config.yaml
model: "self-supervised image encoder"
train_examples: 203450
method: "byol"
norm: "layernorm"
moe: "expert_choice"
moe_every: 2
experts_per_token: 2
depths: [2, 4, 4]
widths: [64, 128, 256]
target_momentum: 0.996
lr: 0.00082
beta1: 0.9
grad_clip: 0.5
epochs: 19.9
Rows from block 7 of a small self-supervised image encoder, named by matrix and row number. Rows with one number within an expert belong to one neuron, the router's apart. Each number is 200 + 20 x the weight over its row's rms, rounded and kept within 0 to 999. All counts start at 0.
Before each expert's rows are labels from the 100 images, of 14848, where the router gives the expert most weight on average: "responds to" is what is common among them; "patch colour" is the nearest of a few named colours to the mean colour under the peak. Only what is clearly more common there than usual is listed. The data: regions of photos with short descriptions (Visual Genome). In brackets: how many of the 100, against the usual share in percent.
# router: router (model.blocks.7.mlp.router.weight, 32x256), inputs 0-127
# up: expert up (model.blocks.7.mlp.up, 32x256x256), inputs 0-127
# down: expert down (model.blocks.7.mlp.down, 32x256x256, transposed), outputs 0-127

# expert 15
responds to: text has "white" (32 vs 11.8)
patch colour: white (44 vs 3.7); pink (30 vs 8.4)
router.15,207,154,227,219,174,200,220,226,190,185,176,177,213,221,170,198,192,232,198,213,219,225,193,176,232,186,227,194,189,196,192,158,221,230,161,227,209,173,197,204,189,191,212,180,191,185,221,222,231,193,212,170,210,232,193,218,215,218,184,230,203,197,161,205,215,208,193,223,178,181,187,231,199,189,211,175,209,177,198,171,225,218,186,210,225,187,193,204,156,192,204,221,227,188,195,206,214,209,224,228,196,202,207,197,209,185,209,167,184,200,174,218,230,173,216,173,204,229,187,173,195,223,193,213,214,241,169,213
up.6,176,193,217,206,161,227,197,180,191,198,188,213,205,202,150,212,207,216,221,177,199,200,177,195,217,208,186,174,187,200,168,191,220,220,207,195,195,187,198,197,166,229,187,215,205,201,203,218,215,218,207,198,227,191,177,215,194,222,202,226,216,186,160,222,205,183,174,177,182,207,192,189,224,176,211,190,183,207,202,184,184,181,183,212,199,227,229,206,197,197,216,216,170,235,174,221,199,210,204,205,180,188,211,218,249,236,224,185,180,208,245,195,221,177,141,170,172,228,164,186,208,218,213,212,220,215,213,169
down.6,193,209,221,172,202,188,224,192,206,195,199,205,168,198,217,206,218,182,182,190,194,187,208,208,165,229,211,230,230,218,241,209,189,208,195,216,209,208,167,221,229,184,194,209,187,205,217,200,170,186,191,206,184,209,232,182,180,200,190,208,184,215,207,198,175,193,186,185,195,163,206,183,188,209,201,202,256,183,181,213,221,205,224,185,204,199,183,219,199,220,182,178,179,212,214,163,214,171,177,215,200,247,194,185,182,191,198,188,194,200,198,214,214,247,221,225,198,202,194,209,216,178,194,198,176,151,218,192
up.7,206,229,192,183,195,181,185,164,212,241,211,206,173,171,219,225,224,172,195,192,167,193,190,224,172,221,204,224,205,203,203,192,200,183,222,203,214,204,237,196,205,205,222,209,227,192,200,197,183,223,195,221,204,194,211,209,163,201,186,213,212,220,198,227,180,181,200,193,215,241,235,177,179,199,200,206,192,199,221,209,216,224,205,162,177,203,209,225,214,217,191,197,175,205,220,209,166,186,183,166,159,221,192,182,214,211,187,250,190,217,202,165,180,235,196,214,202,181,198,197,225,185,187,195,179,186,234,194
down.7,230,185,186,222,211,200,247,193,213,207,213,196,245,191,215,208,222,188,209,216,168,209,225,173,197,183,195,209,197,194,175,155,180,205,200,201,193,199,201,221,208,192,186,226,195,183,189,177,222,204,219,168,178,207,215,218,195,190,179,206,172,201,223,184,234,171,209,205,229,156,219,146,205,222,256,218,213,216,211,193,223,230,201,233,213,182,143,194,184,197,197,208,196,163,180,230,223,212,195,211,237,196,171,191,205,203,246,185,190,175,222,217,203,175,229,208,182,193,184,194,202,174,210,228,215,251,191,171
up.8,163,212,199,175,224,216,195,159,191,230,225,205,186,187,212,189,195,201,182,191,181,165,178,234,162,201,203,235,213,174,241,215,206,175,229,195,220,190,218,164,206,210,215,255,230,213,187,184,202,241,198,210,183,168,229,209,168,188,224,188,184,214,203,205,198,209,199,241,178,203,189,221,192,203,167,205,188,215,216,199,212,195,205,176,180,225,237,236,202,226,197,215,191,190,198,161,182,189,179,163,173,221,187,247,187,232,196,211,213,199,214,180,170,216,199,228,205,194,193,191,208,187,189,170,193,194,182,185
down.8,213,155,192,198,235,211,196,213,191,206,166,173,218,200,187,162,211,199,187,212,194,185,209,203,210,202,184,230,205,208,214,178,210,197,219,224,226,195,208,197,211,195,223,214,233,201,192,235,228,232,181,192,190,186,199,203,191,194,187,221,191,239,200,217,198,211,197,215,214,220,193,185,197,213,184,177,203,178,219,203,222,160,199,232,199,215,209,227,189,212,209,192,180,208,182,163,165,175,201,205,209,219,228,213,189,226,183,148,169,166,192,198,216,200,204,209,203,207,183,215,190,178,182,185,195,194,160,199
up.9,184,233,185,174,217,184,180,191,225,234,222,214,173,175,211,199,221,176,187,191,173,197,186,210,164,202,192,231,211,225,211,220,173,194,241,199,201,229,196,204,208,208,222,209,243,184,190,181,173,190,179,222,205,199,215,188,184,200,192,170,208,218,237,221,178,198,179,207,202,239,230,220,184,205,155,209,174,216,207,241,196,182,203,180,186,204,224,214,243,236,190,186,185,199,191,197,166,175,199,172,186,210,211,202,193,215,196,219,209,209,212,187,185,221,186,233,211,179,242,207,195,176,179,179,168,189,211,203
down.9,226,197,239,187,190,171,235,209,210,199,200,172,200,212,208,213,229,233,196,171,170,195,199,187,180,192,220,204,215,222,177,228,159,230,180,202,225,212,185,217,211,197,190,206,166,179,183,181,210,174,194,190,190,226,213,195,182,205,204,215,176,236,196,212,205,169,187,190,208,184,220,213,191,208,167,186,212,201,172,201,196,189,201,266,221,208,191,220,211,213,202,185,180,184,170,175,195,162,215,253,171,215,248,198,206,202,233,178,210,199,171,209,241,220,198,188,177,182,188,225,196,195,220,205,189,205,202,204
up.10,187,194,180,185,203,196,175,193,232,234,191,200,168,195,220,183,216,169,206,180,183,155,213,195,178,195,202,204,198,192,188,223,224,164,215,195,204,207,220,186,201,217,214,231,230,215,176,181,197,212,167,238,185,201,211,183,187,214,196,168,208,217,205,202,194,222,175,215,192,229,225,236,188,190,172,183,186,212,208,228,189,190,201,198,180,210,221,196,226,256,182,201,198,184,202,161,172,183,190,181,180,180,209,195,195,235,194,234,237,217,196,164,169,232,187,217,183,176,226,207,205,197,182,175,176,158,188,229
down.10,250,183,160,232,201,201,188,194,182,201,184,167,206,215,250,165,208,168,235,188,184,143,222,182,179,198,247,217,202,167,147,197,214,160,214,204,221,203,208,200,203,172,195,249,198,208,200,181,222,214,212,219,215,217,198,180,203,181,163,199,187,186,212,199,217,222,185,209,185,220,207,191,188,162,166,213,170,192,208,216,215,180,194,210,219,190,211,219,181,231,196,216,168,167,206,167,184,237,209,190,180,181,207,213,198,254,221,198,207,195,177,224,214,162,238,206,183,177,177,194,196,189,206,186,179,227,175,233
up.11,205,194,212,184,210,174,177,189,219,237,201,196,177,171,225,206,235,208,202,180,173,193,188,197,185,177,200,234,210,196,214,206,196,163,238,220,206,214,230,178,220,178,196,242,238,192,184,191,168,202,177,230,215,204,220,217,194,186,191,191,208,196,186,213,188,206,191,187,239,240,213,205,193,213,206,188,184,195,217,237,196,211,220,176,195,209,213,210,217,229,176,193,174,188,183,184,153,187,170,174,211,210,190,179,181,219,195,229,202,201,206,177,211,242,208,230,209,188,183,194,229,169,182,172,170,165,222,194
down.11,192,164,198,234,160,203,198,210,181,183,176,157,240,203,205,202,210,189,205,231,196,189,207,160,208,168,191,187,187,223,169,168,228,217,181,200,174,174,168,217,178,216,181,227,186,187,173,215,208,189,210,201,193,219,179,207,205,212,188,229,173,200,194,175,226,170,189,220,216,172,211,185,204,215,228,185,205,189,212,180,190,208,171,226,214,184,170,190,171,196,215,217,201,185,169,222,233,205,175,231,197,173,202,183,203,183,209,180,211,187,203,164,203,217,191,163,179,238,209,217,201,217,212,248,209,209,203,180

# expert 28
responds to: text has "sky" (27 vs 1.8)
patch colour: blue (33 vs 0.6)
router.28,202,187,210,189,226,190,205,167,165,195,212,180,226,194,205,219,184,200,202,200,198,239,195,197,215,197,168,202,212,174,182,172,184,214,236,182,211,174,187,203,200,200,213,168,189,176,212,210,197,215,210,211,220,183,163,233,201,195,212,238,174,216,222,183,170,166,189,214,232,195,224,179,190,203,216,210,201,227,191,174,185,200,222,162,167,183,178,180,214,187,199,165,192,214,217,246,211,216,213,196,194,202,219,224,204,181,208,215,217,188,192,199,178,175,202,179,167,213,199,224,212,237,212,231,195,231,220,204
up.6,155,195,214,148,198,179,217,210,211,221,195,218,184,215,159,259,208,225,202,171,177,222,154,204,207,181,214,220,207,197,256,188,213,174,199,227,212,206,198,211,214,208,234,213,198,200,208,176,198,174,176,197,198,218,200,188,160,218,209,176,183,183,169,213,183,186,236,198,199,207,171,170,183,202,214,217,186,213,195,198,229,223,209,185,200,198,211,193,197,204,177,198,222,215,212,204,197,192,168,210,190,215,202,199,191,191,192,214,179,200,255,201,180,202,212,232,206,234,162,201,227,181,199,179,185,198,216,161
down.6,188,197,203,199,160,222,177,177,203,178,136,186,197,206,213,230,191,181,171,173,181,204,170,197,194,186,183,166,176,186,202,189,199,217,197,174,196,204,192,178,172,234,189,204,189,149,197,214,205,226,205,244,234,186,203,219,181,210,206,215,208,197,196,223,217,186,199,207,191,207,199,229,224,222,200,189,196,201,210,193,205,214,175,208,184,226,202,217,195,210,231,201,192,212,183,236,198,210,222,217,157,204,219,185,244,192,208,219,198,238,205,167,215,208,165,161,177,198,212,207,208,210,179,234,239,211,230,228
up.7,174,203,192,186,193,210,178,168,201,236,191,209,181,156,212,203,230,185,210,207,204,198,207,204,156,197,218,211,202,229,200,213,185,172,232,213,224,195,225,172,216,192,212,248,266,201,177,192,185,210,198,196,191,225,218,192,191,200,168,206,203,198,218,202,199,224,215,221,208,240,217,210,188,200,159,217,192,184,232,208,201,208,193,211,197,202,214,217,226,214,198,226,205,194,170,174,168,172,170,173,182,204,195,202,205,220,197,213,211,200,199,186,204,244,201,204,221,175,225,183,202,171,198,193,195,183,201,197
down.7,184,216,177,201,184,221,174,168,197,207,230,238,199,208,180,205,204,187,220,178,218,195,164,177,220,219,183,209,196,164,154,173,209,205,217,210,194,182,228,229,184,175,201,218,193,206,193,213,234,230,192,198,215,195,171,252,157,219,233,235,175,201,174,213,209,191,188,186,161,205,176,193,193,193,200,151,214,213,189,171,214,209,194,213,197,182,180,221,145,218,219,220,195,191,210,210,188,202,191,180,194,177,177,207,232,219,202,178,185,213,195,184,239,182,217,168,179,247,170,206,200,188,195,188,227,220,203,215
up.8,210,178,218,218,203,220,175,184,197,202,202,197,201,189,183,199,232,204,219,215,236,232,177,178,225,236,218,202,185,196,176,165,183,247,199,239,218,176,236,197,176,196,194,191,221,212,197,220,212,218,219,184,223,209,195,219,214,181,185,218,229,205,162,213,215,215,206,208,162,216,198,221,201,198,174,195,208,193,241,175,208,215,175,204,230,190,200,208,175,190,216,226,199,204,200,186,182,217,206,172,218,183,172,198,215,206,181,183,193,192,198,199,229,186,199,183,206,205,189,184,201,208,206,214,223,215,184,229
down.8,178,236,201,206,206,224,191,164,166,176,223,241,175,193,207,206,214,198,237,204,212,189,208,230,209,212,202,205,217,179,200,220,190,165,185,189,197,179,215,188,220,180,193,238,202,215,200,194,230,219,227,173,216,193,243,222,169,197,183,184,195,174,219,218,209,235,209,219,176,225,160,205,221,203,169,204,207,180,207,219,211,202,189,186,210,191,251,217,215,179,213,234,203,233,204,160,202,180,152,177,231,211,172,199,217,216,195,221,169,205,166,200,226,194,203,192,228,181,187,167,195,164,204,144,214,186,219,216
up.9,172,201,195,164,194,196,206,166,234,218,235,223,194,161,202,213,220,188,221,209,168,172,210,216,178,187,180,202,200,235,191,209,182,175,190,205,221,217,213,208,207,197,204,235,228,209,168,188,164,201,172,167,184,205,242,209,173,229,183,206,206,223,222,228,194,176,204,219,214,212,229,215,211,212,183,196,196,210,214,212,206,197,190,191,163,222,230,211,236,231,192,214,214,200,190,174,173,174,137,193,187,197,206,209,206,210,211,226,184,205,234,193,188,226,190,214,207,174,213,174,182,181,185,185,197,181,206,184
down.9,216,220,156,206,220,218,153,195,183,210,195,203,208,205,195,169,212,188,214,199,218,199,205,213,236,208,164,214,210,179,154,195,194,202,228,211,188,207,238,216,189,219,204,194,217,195,198,254,221,238,167,187,214,167,209,238,187,207,218,234,214,222,162,235,192,219,181,179,183,227,195,194,206,202,201,161,230,214,218,190,200,168,205,185,177,202,214,167,191,196,219,196,190,228,200,194,166,178,195,167,214,161,200,194,204,213,168,188,194,190,195,227,216,194,169,204,207,214,182,209,187,194,164,189,223,202,195,216
up.10,226,193,185,184,202,194,182,182,210,215,245,180,187,200,232,174,196,172,217,174,180,165,198,181,167,216,187,205,200,194,216,240,217,202,235,186,196,212,202,194,214,225,191,236,212,197,190,175,171,206,178,217,190,184,227,172,216,202,212,197,188,204,211,200,210,206,158,210,236,210,226,195,185,224,188,206,195,212,198,217,200,208,208,198,165,203,195,196,223,215,188,183,206,195,216,186,189,189,171,179,206,189,177,180,175,191,165,201,227,181,192,198,189,227,214,231,197,187,213,205,194,176,207,163,180,154,208,194
down.10,194,250,243,210,223,176,207,214,221,205,200,209,211,190,176,213,191,224,198,230,204,199,214,222,215,224,195,209,206,220,258,236,193,206,187,180,200,217,208,167,201,201,191,162,217,241,184,154,154,170,186,206,169,205,220,206,215,198,201,160,208,193,226,187,186,186,233,206,192,196,185,202,201,191,207,219,218,198,203,214,203,192,206,220,201,219,217,163,248,170,185,217,235,206,218,199,205,180,204,222,214,172,200,215,174,183,216,208,225,197,260,195,188,214,195,257,236,198,232,193,210,212,229,197,180,175,187,186
up.11,193,239,199,146,193,186,194,162,194,218,209,209,213,188,190,269,203,201,206,181,191,191,189,205,157,185,203,220,228,201,211,252,200,193,215,197,214,175,200,206,230,207,205,210,195,206,202,205,193,211,197,191,188,205,216,220,162,224,213,208,177,184,206,204,176,181,204,179,251,204,197,171,185,225,214,202,201,219,197,167,206,226,220,206,151,190,206,201,210,216,178,197,186,221,242,219,201,179,160,201,169,216,203,215,209,200,232,221,190,208,245,193,186,197,197,195,164,183,187,217,216,201,188,205,181,196,215,192
down.11,213,176,200,183,185,171,214,181,198,199,189,168,202,199,223,222,197,183,187,183,150,182,182,181,171,183,221,205,208,202,234,184,214,217,188,189,229,192,173,193,215,200,211,216,199,183,189,177,205,193,181,233,187,229,221,181,179,207,183,199,176,206,243,182,204,170,191,234,222,189,223,216,182,245,192,206,211,192,205,190,228,234,196,198,211,197,169,233,189,235,173,213,187,171,199,234,206,197,177,231,154,192,214,156,195,171,201,198,211,213,196,152,163,218,224,222,160,193,218,214,212,193,220,220,186,177,207,213

# expert 11
responds to: text has "sky" (67 vs 1.8); text has "blue" (46 vs 5.1); text has "white" (37 vs 11.8); text has "clouds" (30 vs 0.7)
patch colour: white (37 vs 3.7)
router.11,214,203,236,232,198,230,204,209,172,188,205,173,191,237,197,181,182,177,212,175,240,174,206,177,150,213,199,185,183,198,156,216,201,253,206,181,165,197,179,202,183,207,208,228,199,165,211,216,195,203,230,221,210,195,199,180,228,214,217,200,189,184,175,190,215,222,222,208,145,195,161,188,201,168,159,219,216,172,191,226,216,204,183,176,227,188,185,196,179,186,238,215,212,192,215,184,207,225,214,193,223,194,173,177,195,168,191,172,212,192,239,221,226,220,197,181,205,244,182,187,187,198,196,229,224,205,205,173
up.6,183,222,187,155,239,168,191,202,206,227,170,175,174,209,172,207,187,199,195,180,188,175,190,215,190,180,217,251,244,187,232,208,202,180,237,202,224,224,193,194,243,179,221,182,193,228,225,189,217,198,184,204,186,202,202,180,189,203,194,163,203,201,213,215,145,198,207,208,196,222,195,210,173,211,176,194,191,223,187,213,222,193,242,187,189,189,207,199,206,233,170,174,193,203,210,186,194,191,210,190,190,190,205,253,192,228,221,206,215,202,208,208,171,186,213,223,206,208,200,230,212,198,174,157,142,183,188,210
down.6,192,211,245,199,192,220,209,169,216,213,222,191,206,215,164,240,223,221,201,189,234,228,195,184,220,193,185,198,193,188,161,154,178,218,203,205,191,190,232,206,187,222,188,174,203,188,195,208,171,225,231,193,225,193,221,239,206,208,218,193,180,166,157,217,204,176,215,191,182,188,177,208,199,180,242,202,226,208,230,206,208,229,199,189,186,188,214,192,185,192,209,225,230,209,218,195,192,203,208,172,223,192,159,225,211,188,202,206,193,183,201,243,215,185,184,185,201,203,199,190,190,202,216,195,226,219,206,203
up.7,202,178,199,198,194,191,201,162,176,215,187,169,178,203,171,222,184,223,168,182,204,222,164,194,166,209,193,233,239,194,219,187,183,221,227,201,204,187,190,224,226,204,220,160,202,188,245,218,216,224,209,244,224,181,164,216,195,167,222,221,198,217,196,211,167,173,175,220,222,214,212,247,165,220,185,170,204,222,190,171,215,202,238,208,182,195,187,209,182,221,178,178,179,229,201,207,196,187,230,187,168,204,214,210,194,194,187,185,204,194,161,197,195,189,195,200,180,211,217,246,192,202,194,207,183,211,197,203
down.7,208,211,171,237,206,204,235,187,217,183,221,189,203,166,150,190,168,206,181,228,203,254,192,194,208,218,187,169,196,217,187,188,182,251,191,183,171,207,194,204,187,208,193,166,191,200,200,215,172,222,210,199,217,177,208,228,252,173,207,246,236,191,199,202,202,187,216,182,238,169,223,206,213,227,212,202,185,186,212,169,177,223,190,185,190,243,165,222,195,171,207,189,208,203,203,245,210,225,226,188,205,203,181,190,208,190,210,193,185,209,191,206,198,196,180,183,213,203,218,211,180,195,182,203,225,215,211,201
up.8,169,185,172,162,237,172,184,212,207,252,201,198,218,199,171,186,192,199,193,209,204,185,182,211,197,188,238,231,217,190,229,202,191,167,228,212,221,202,210,177,222,181,244,180,226,239,200,178,210,199,184,204,180,209,162,191,202,189,192,163,195,200,217,199,180,218,212,214,208,213,205,193,162,185,178,184,188,225,220,189,201,193,222,206,202,190,208,196,200,225,172,204,197,178,220,194,186,203,206,171,196,192,207,238,188,228,199,218,228,198,210,201,164,191,223,215,193,214,230,223,210,200,188,184,160,181,170,204
down.8,198,198,223,197,217,217,181,190,166,200,213,203,212,185,186,246,199,209,159,198,194,252,180,210,239,178,192,182,184,204,185,133,188,225,206,196,177,231,214,203,179,189,206,155,207,163,194,235,188,230,199,204,263,184,199,232,199,182,201,222,228,228,190,228,206,188,205,190,215,201,207,188,224,213,230,183,219,200,220,210,197,194,179,183,197,197,204,207,194,183,227,187,191,218,191,243,187,196,215,197,198,196,195,191,226,173,202,191,184,192,194,217,213,166,183,170,218,180,201,189,199,205,188,211,205,236,244,171
up.9,165,232,164,224,206,203,215,182,215,205,199,246,224,190,143,232,229,224,178,209,184,257,181,205,222,246,179,190,207,195,195,190,197,194,221,198,185,196,206,229,185,219,187,225,187,215,195,192,230,205,198,229,204,181,183,216,151,191,216,194,197,208,194,216,196,170,213,202,183,205,207,181,201,191,213,236,202,214,186,166,186,186,204,191,164,213,193,202,210,211,201,180,199,194,169,214,182,224,179,176,183,201,212,200,225,209,207,209,205,216,225,138,173,187,180,202,187,217,197,212,205,209,216,232,209,228,236,199
down.9,184,208,196,163,196,174,210,217,223,178,217,259,222,192,178,206,212,177,223,211,182,181,229,205,233,172,202,199,175,239,187,212,195,176,167,206,198,216,195,234,186,174,196,221,203,217,175,175,193,173,145,162,156,227,220,180,167,226,172,190,210,228,210,185,226,149,213,198,184,161,195,160,220,188,215,204,203,219,193,236,183,186,171,187,215,204,228,193,222,207,211,212,221,162,189,190,198,182,154,221,208,193,217,208,208,204,214,203,204,217,241,211,183,195,200,210,200,182,177,158,183,210,201,191,196,197,198,178
up.10,179,218,192,173,227,165,189,172,214,237,223,220,195,157,207,217,237,188,182,210,164,215,185,231,194,215,187,241,254,211,221,197,171,201,218,204,200,210,196,199,238,188,188,207,208,193,223,196,180,207,183,199,227,189,211,219,168,174,193,203,205,200,223,229,144,205,211,214,220,240,231,199,182,225,176,192,172,214,187,195,214,208,227,185,166,218,198,199,214,240,159,174,170,215,181,215,175,198,201,190,189,223,202,228,201,219,198,193,194,219,200,188,217,209,195,217,228,187,203,219,220,164,180,195,176,192,204,204
down.10,214,235,205,175,202,215,192,219,214,193,192,216,183,199,207,168,177,180,225,215,213,191,213,212,208,194,163,187,190,186,205,159,194,223,181,184,194,230,203,195,207,196,195,241,216,206,186,185,176,178,224,196,184,178,226,177,218,208,171,157,209,174,218,238,227,194,208,222,189,196,186,198,236,178,185,193,174,193,207,267,194,203,183,167,199,227,214,190,206,171,212,217,243,185,185,213,217,201,189,211,230,184,156,210,211,229,214,207,186,196,203,172,192,221,200,209,217,234,218,175,204,181,185,189,218,213,205,184
up.11,151,217,202,167,214,184,176,176,211,245,215,218,199,155,196,207,235,215,178,205,180,222,180,213,199,224,198,222,230,218,231,198,167,179,239,215,199,201,219,195,219,190,212,215,230,188,208,191,182,209,191,211,216,190,187,226,178,164,191,212,218,215,206,231,167,213,174,219,209,234,223,205,184,186,196,194,188,209,201,204,194,194,233,180,162,204,232,200,221,231,174,172,185,210,194,193,152,185,195,166,179,228,207,214,201,205,196,208,186,220,208,192,215,190,201,212,201,195,214,207,216,188,175,183,172,223,202,185
down.11,214,226,220,191,202,204,203,205,196,187,237,202,194,210,174,185,184,200,219,207,261,227,178,184,198,173,202,186,172,194,225,147,208,256,177,187,199,237,190,195,196,206,221,182,181,222,209,213,199,204,215,157,206,201,179,202,227,199,195,183,210,171,225,215,227,174,222,206,179,171,187,218,200,197,209,150,192,209,218,222,191,217,177,196,232,186,192,183,191,198,236,211,244,219,197,207,245,212,221,211,234,160,172,221,215,204,210,187,184,174,205,199,196,205,202,175,224,226,234,201,199,206,196,184,233,200,208,170

# expert 12
responds to: text has "sky" (36 vs 1.8); text has "plane" (28 vs 0.8)
patch colour: cyan (25 vs 0.8)
router.12,225,193,216,248,191,229,218,195,188,188,224,217,214,208,199,198,186,187,209,221,233,234,198,166,215,234,206,178,184,183,170,163,197,232,174,197,159,188,184,227,180,201,213,199,190,161,210,225,218,220,230,185,218,228,181,201,224,212,202,230,186,195,167,186,228,196,207,205,158,183,201,198,204,182,196,242,219,170,189,184,205,217,186,179,221,168,186,199,167,197,208,220,203,180,196,227,218,236,213,197,225,190,167,171,209,189,189,161,181,186,180,212,207,190,209,174,204,237,215,187,201,206,212,254,227,243,225,167
up.6,192,192,213,197,210,191,206,171,211,217,209,204,190,223,159,199,193,165,214,212,210,200,177,203,203,219,193,205,216,179,196,174,155,220,200,189,206,226,190,211,203,220,235,217,199,205,218,171,171,205,190,193,189,198,211,217,168,174,203,189,171,175,173,205,199,187,264,210,147,201,167,191,166,154,189,209,219,221,193,234,221,213,216,173,192,174,213,206,206,192,200,194,223,208,234,186,198,220,200,185,218,185,176,240,192,196,185,197,168,195,235,223,196,205,215,224,223,225,216,224,209,175,175,196,198,205,222,162
down.6,197,186,186,210,171,168,188,198,199,219,184,185,189,189,224,204,198,204,181,188,188,217,187,184,190,204,247,218,203,213,176,204,186,200,188,213,194,191,217,182,202,191,239,197,186,168,205,215,193,203,201,239,227,237,175,197,194,191,180,235,211,224,181,187,189,237,208,194,193,215,201,228,163,196,155,180,147,204,211,185,225,224,213,185,224,192,197,197,206,229,175,211,188,197,198,207,207,227,227,217,156,212,216,196,218,189,186,234,218,241,189,179,209,199,225,167,204,180,224,197,207,209,172,219,173,211,191,214
up.7,181,211,175,190,208,184,188,188,232,236,191,207,214,185,186,213,222,195,183,206,170,206,195,215,204,195,167,217,207,205,184,182,182,168,224,196,204,241,211,207,199,200,206,210,216,204,177,176,193,193,173,214,201,188,206,210,164,206,202,172,196,222,218,212,186,175,224,203,194,233,210,179,209,187,195,214,188,212,184,247,182,196,210,172,160,224,214,209,238,231,181,187,189,190,191,237,161,184,189,174,189,183,201,196,190,215,212,235,206,202,224,156,167,222,182,217,195,194,216,212,214,168,194,203,176,211,226,183
down.7,248,183,230,197,188,187,197,207,187,204,218,155,191,207,222,230,199,227,169,167,215,239,160,169,185,188,223,211,225,184,213,176,217,220,206,224,209,195,201,191,203,192,215,178,191,173,226,237,218,211,211,233,263,200,211,202,206,210,209,190,200,210,168,218,205,210,182,188,216,202,204,247,186,210,206,185,220,181,195,186,238,223,239,188,215,229,210,196,155,220,188,195,193,216,164,195,211,191,204,196,201,221,182,194,193,193,172,168,208,208,182,195,197,215,218,184,202,209,182,189,222,202,184,196,191,214,221,208
up.8,216,216,209,196,187,190,199,219,224,199,199,208,195,208,204,197,201,172,216,186,195,173,224,182,194,161,193,187,188,247,201,174,216,195,184,241,189,228,212,199,193,199,184,223,220,189,168,194,154,167,169,190,167,215,251,185,210,236,180,201,194,216,191,201,212,179,217,178,233,200,217,187,224,208,219,173,216,173,206,233,189,214,190,179,206,207,199,198,196,206,196,211,209,180,203,184,188,188,148,208,229,199,199,168,183,174,207,202,202,198,222,209,184,249,203,198,196,216,195,159,216,183,171,193,209,153,228,175
down.8,194,209,210,221,189,208,191,193,177,172,199,211,226,199,189,191,174,180,219,248,235,193,212,211,220,153,213,214,209,220,168,174,194,202,151,209,185,211,204,198,213,176,180,205,203,215,201,217,209,206,183,147,183,217,230,197,214,206,166,209,200,184,188,218,211,204,237,191,200,184,159,210,212,203,211,182,225,183,207,202,221,225,184,217,228,166,227,199,165,179,198,207,225,215,194,201,220,199,167,217,220,140,175,191,220,183,219,176,180,197,205,208,232,185,221,165,233,201,202,164,202,198,224,217,215,194,208,178
up.9,210,215,206,174,189,206,184,186,231,217,202,210,199,185,223,206,241,161,204,161,177,175,201,187,199,192,173,189,189,197,192,190,220,173,218,220,192,224,206,200,183,205,185,233,218,212,164,184,191,192,186,217,195,200,224,198,195,229,202,192,206,221,208,210,214,180,183,184,224,216,268,191,223,208,218,196,217,185,199,222,168,207,180,185,163,227,189,201,196,245,212,209,175,196,181,184,175,184,168,181,203,196,193,173,214,207,215,233,212,213,222,156,174,234,173,205,169,207,189,188,218,191,176,194,208,159,221,215
down.9,188,204,189,204,192,198,198,225,178,179,235,226,228,194,196,190,151,204,228,236,211,188,213,213,209,159,215,178,184,234,217,199,217,157,168,190,203,202,187,192,185,190,200,190,194,205,182,207,195,177,168,160,164,223,187,161,200,213,198,188,207,219,214,168,216,201,200,204,206,184,190,183,214,181,246,219,215,205,214,217,187,189,178,217,231,192,221,187,213,168,206,224,223,174,214,211,211,209,176,218,197,163,223,200,219,186,192,194,212,197,223,182,156,177,199,181,199,190,215,158,195,231,219,218,214,178,181,149
up.10,160,212,194,202,220,177,198,217,217,231,226,218,200,211,166,208,228,201,178,217,201,223,172,207,203,227,190,216,233,200,202,184,181,193,217,192,184,229,201,228,216,193,217,220,212,193,218,163,167,177,185,228,211,194,188,175,182,172,214,181,190,209,203,212,170,206,239,232,172,212,186,180,183,175,204,225,193,209,172,250,216,202,232,151,186,192,195,205,219,207,165,169,209,184,212,192,163,209,203,184,212,183,192,181,167,180,171,210,190,194,218,181,178,214,210,245,221,229,203,204,185,158,199,185,174,219,223,160
down.10,206,238,184,167,200,168,172,189,197,195,192,222,194,187,248,232,195,166,185,203,163,207,208,225,193,214,211,213,220,218,193,198,170,207,189,186,204,208,200,205,231,198,225,183,178,156,218,229,199,212,186,215,213,218,212,215,165,191,178,211,193,205,200,218,175,184,199,197,208,190,197,211,182,220,174,186,199,209,193,214,216,211,220,178,189,164,234,186,219,189,177,195,187,230,218,234,203,195,197,221,147,220,227,208,221,183,205,255,192,250,184,195,201,192,222,176,201,137,221,177,236,202,173,195,174,208,250,210
up.11,192,194,204,199,204,196,177,184,198,203,191,247,169,212,184,163,222,185,223,188,208,144,211,191,225,219,222,216,180,177,201,195,227,204,226,217,238,184,204,189,204,194,231,217,219,256,177,197,242,226,189,188,187,205,194,163,198,212,183,185,203,197,220,188,212,224,166,221,158,193,197,218,194,175,150,183,190,210,216,199,203,170,188,192,212,199,235,200,187,215,201,223,211,185,183,163,202,188,190,184,216,173,194,222,215,254,207,203,210,194,195,207,185,186,206,206,209,215,186,176,201,206,211,188,190,204,164,206
down.11,181,187,219,187,172,177,211,209,216,171,228,197,215,193,192,202,206,202,236,206,183,213,185,216,206,203,195,169,221,216,197,201,175,180,166,202,174,208,185,220,187,201,211,190,142,190,226,180,158,156,174,177,213,199,186,211,201,192,218,222,207,203,178,224,189,209,201,171,212,205,197,189,208,198,234,187,167,213,161,205,183,215,215,175,185,179,205,200,216,198,182,178,197,222,227,193,198,215,187,226,200,225,223,171,208,163,187,230,180,228,199,210,216,188,193,174,199,199,202,220,211,212,181,181,206,203,236,201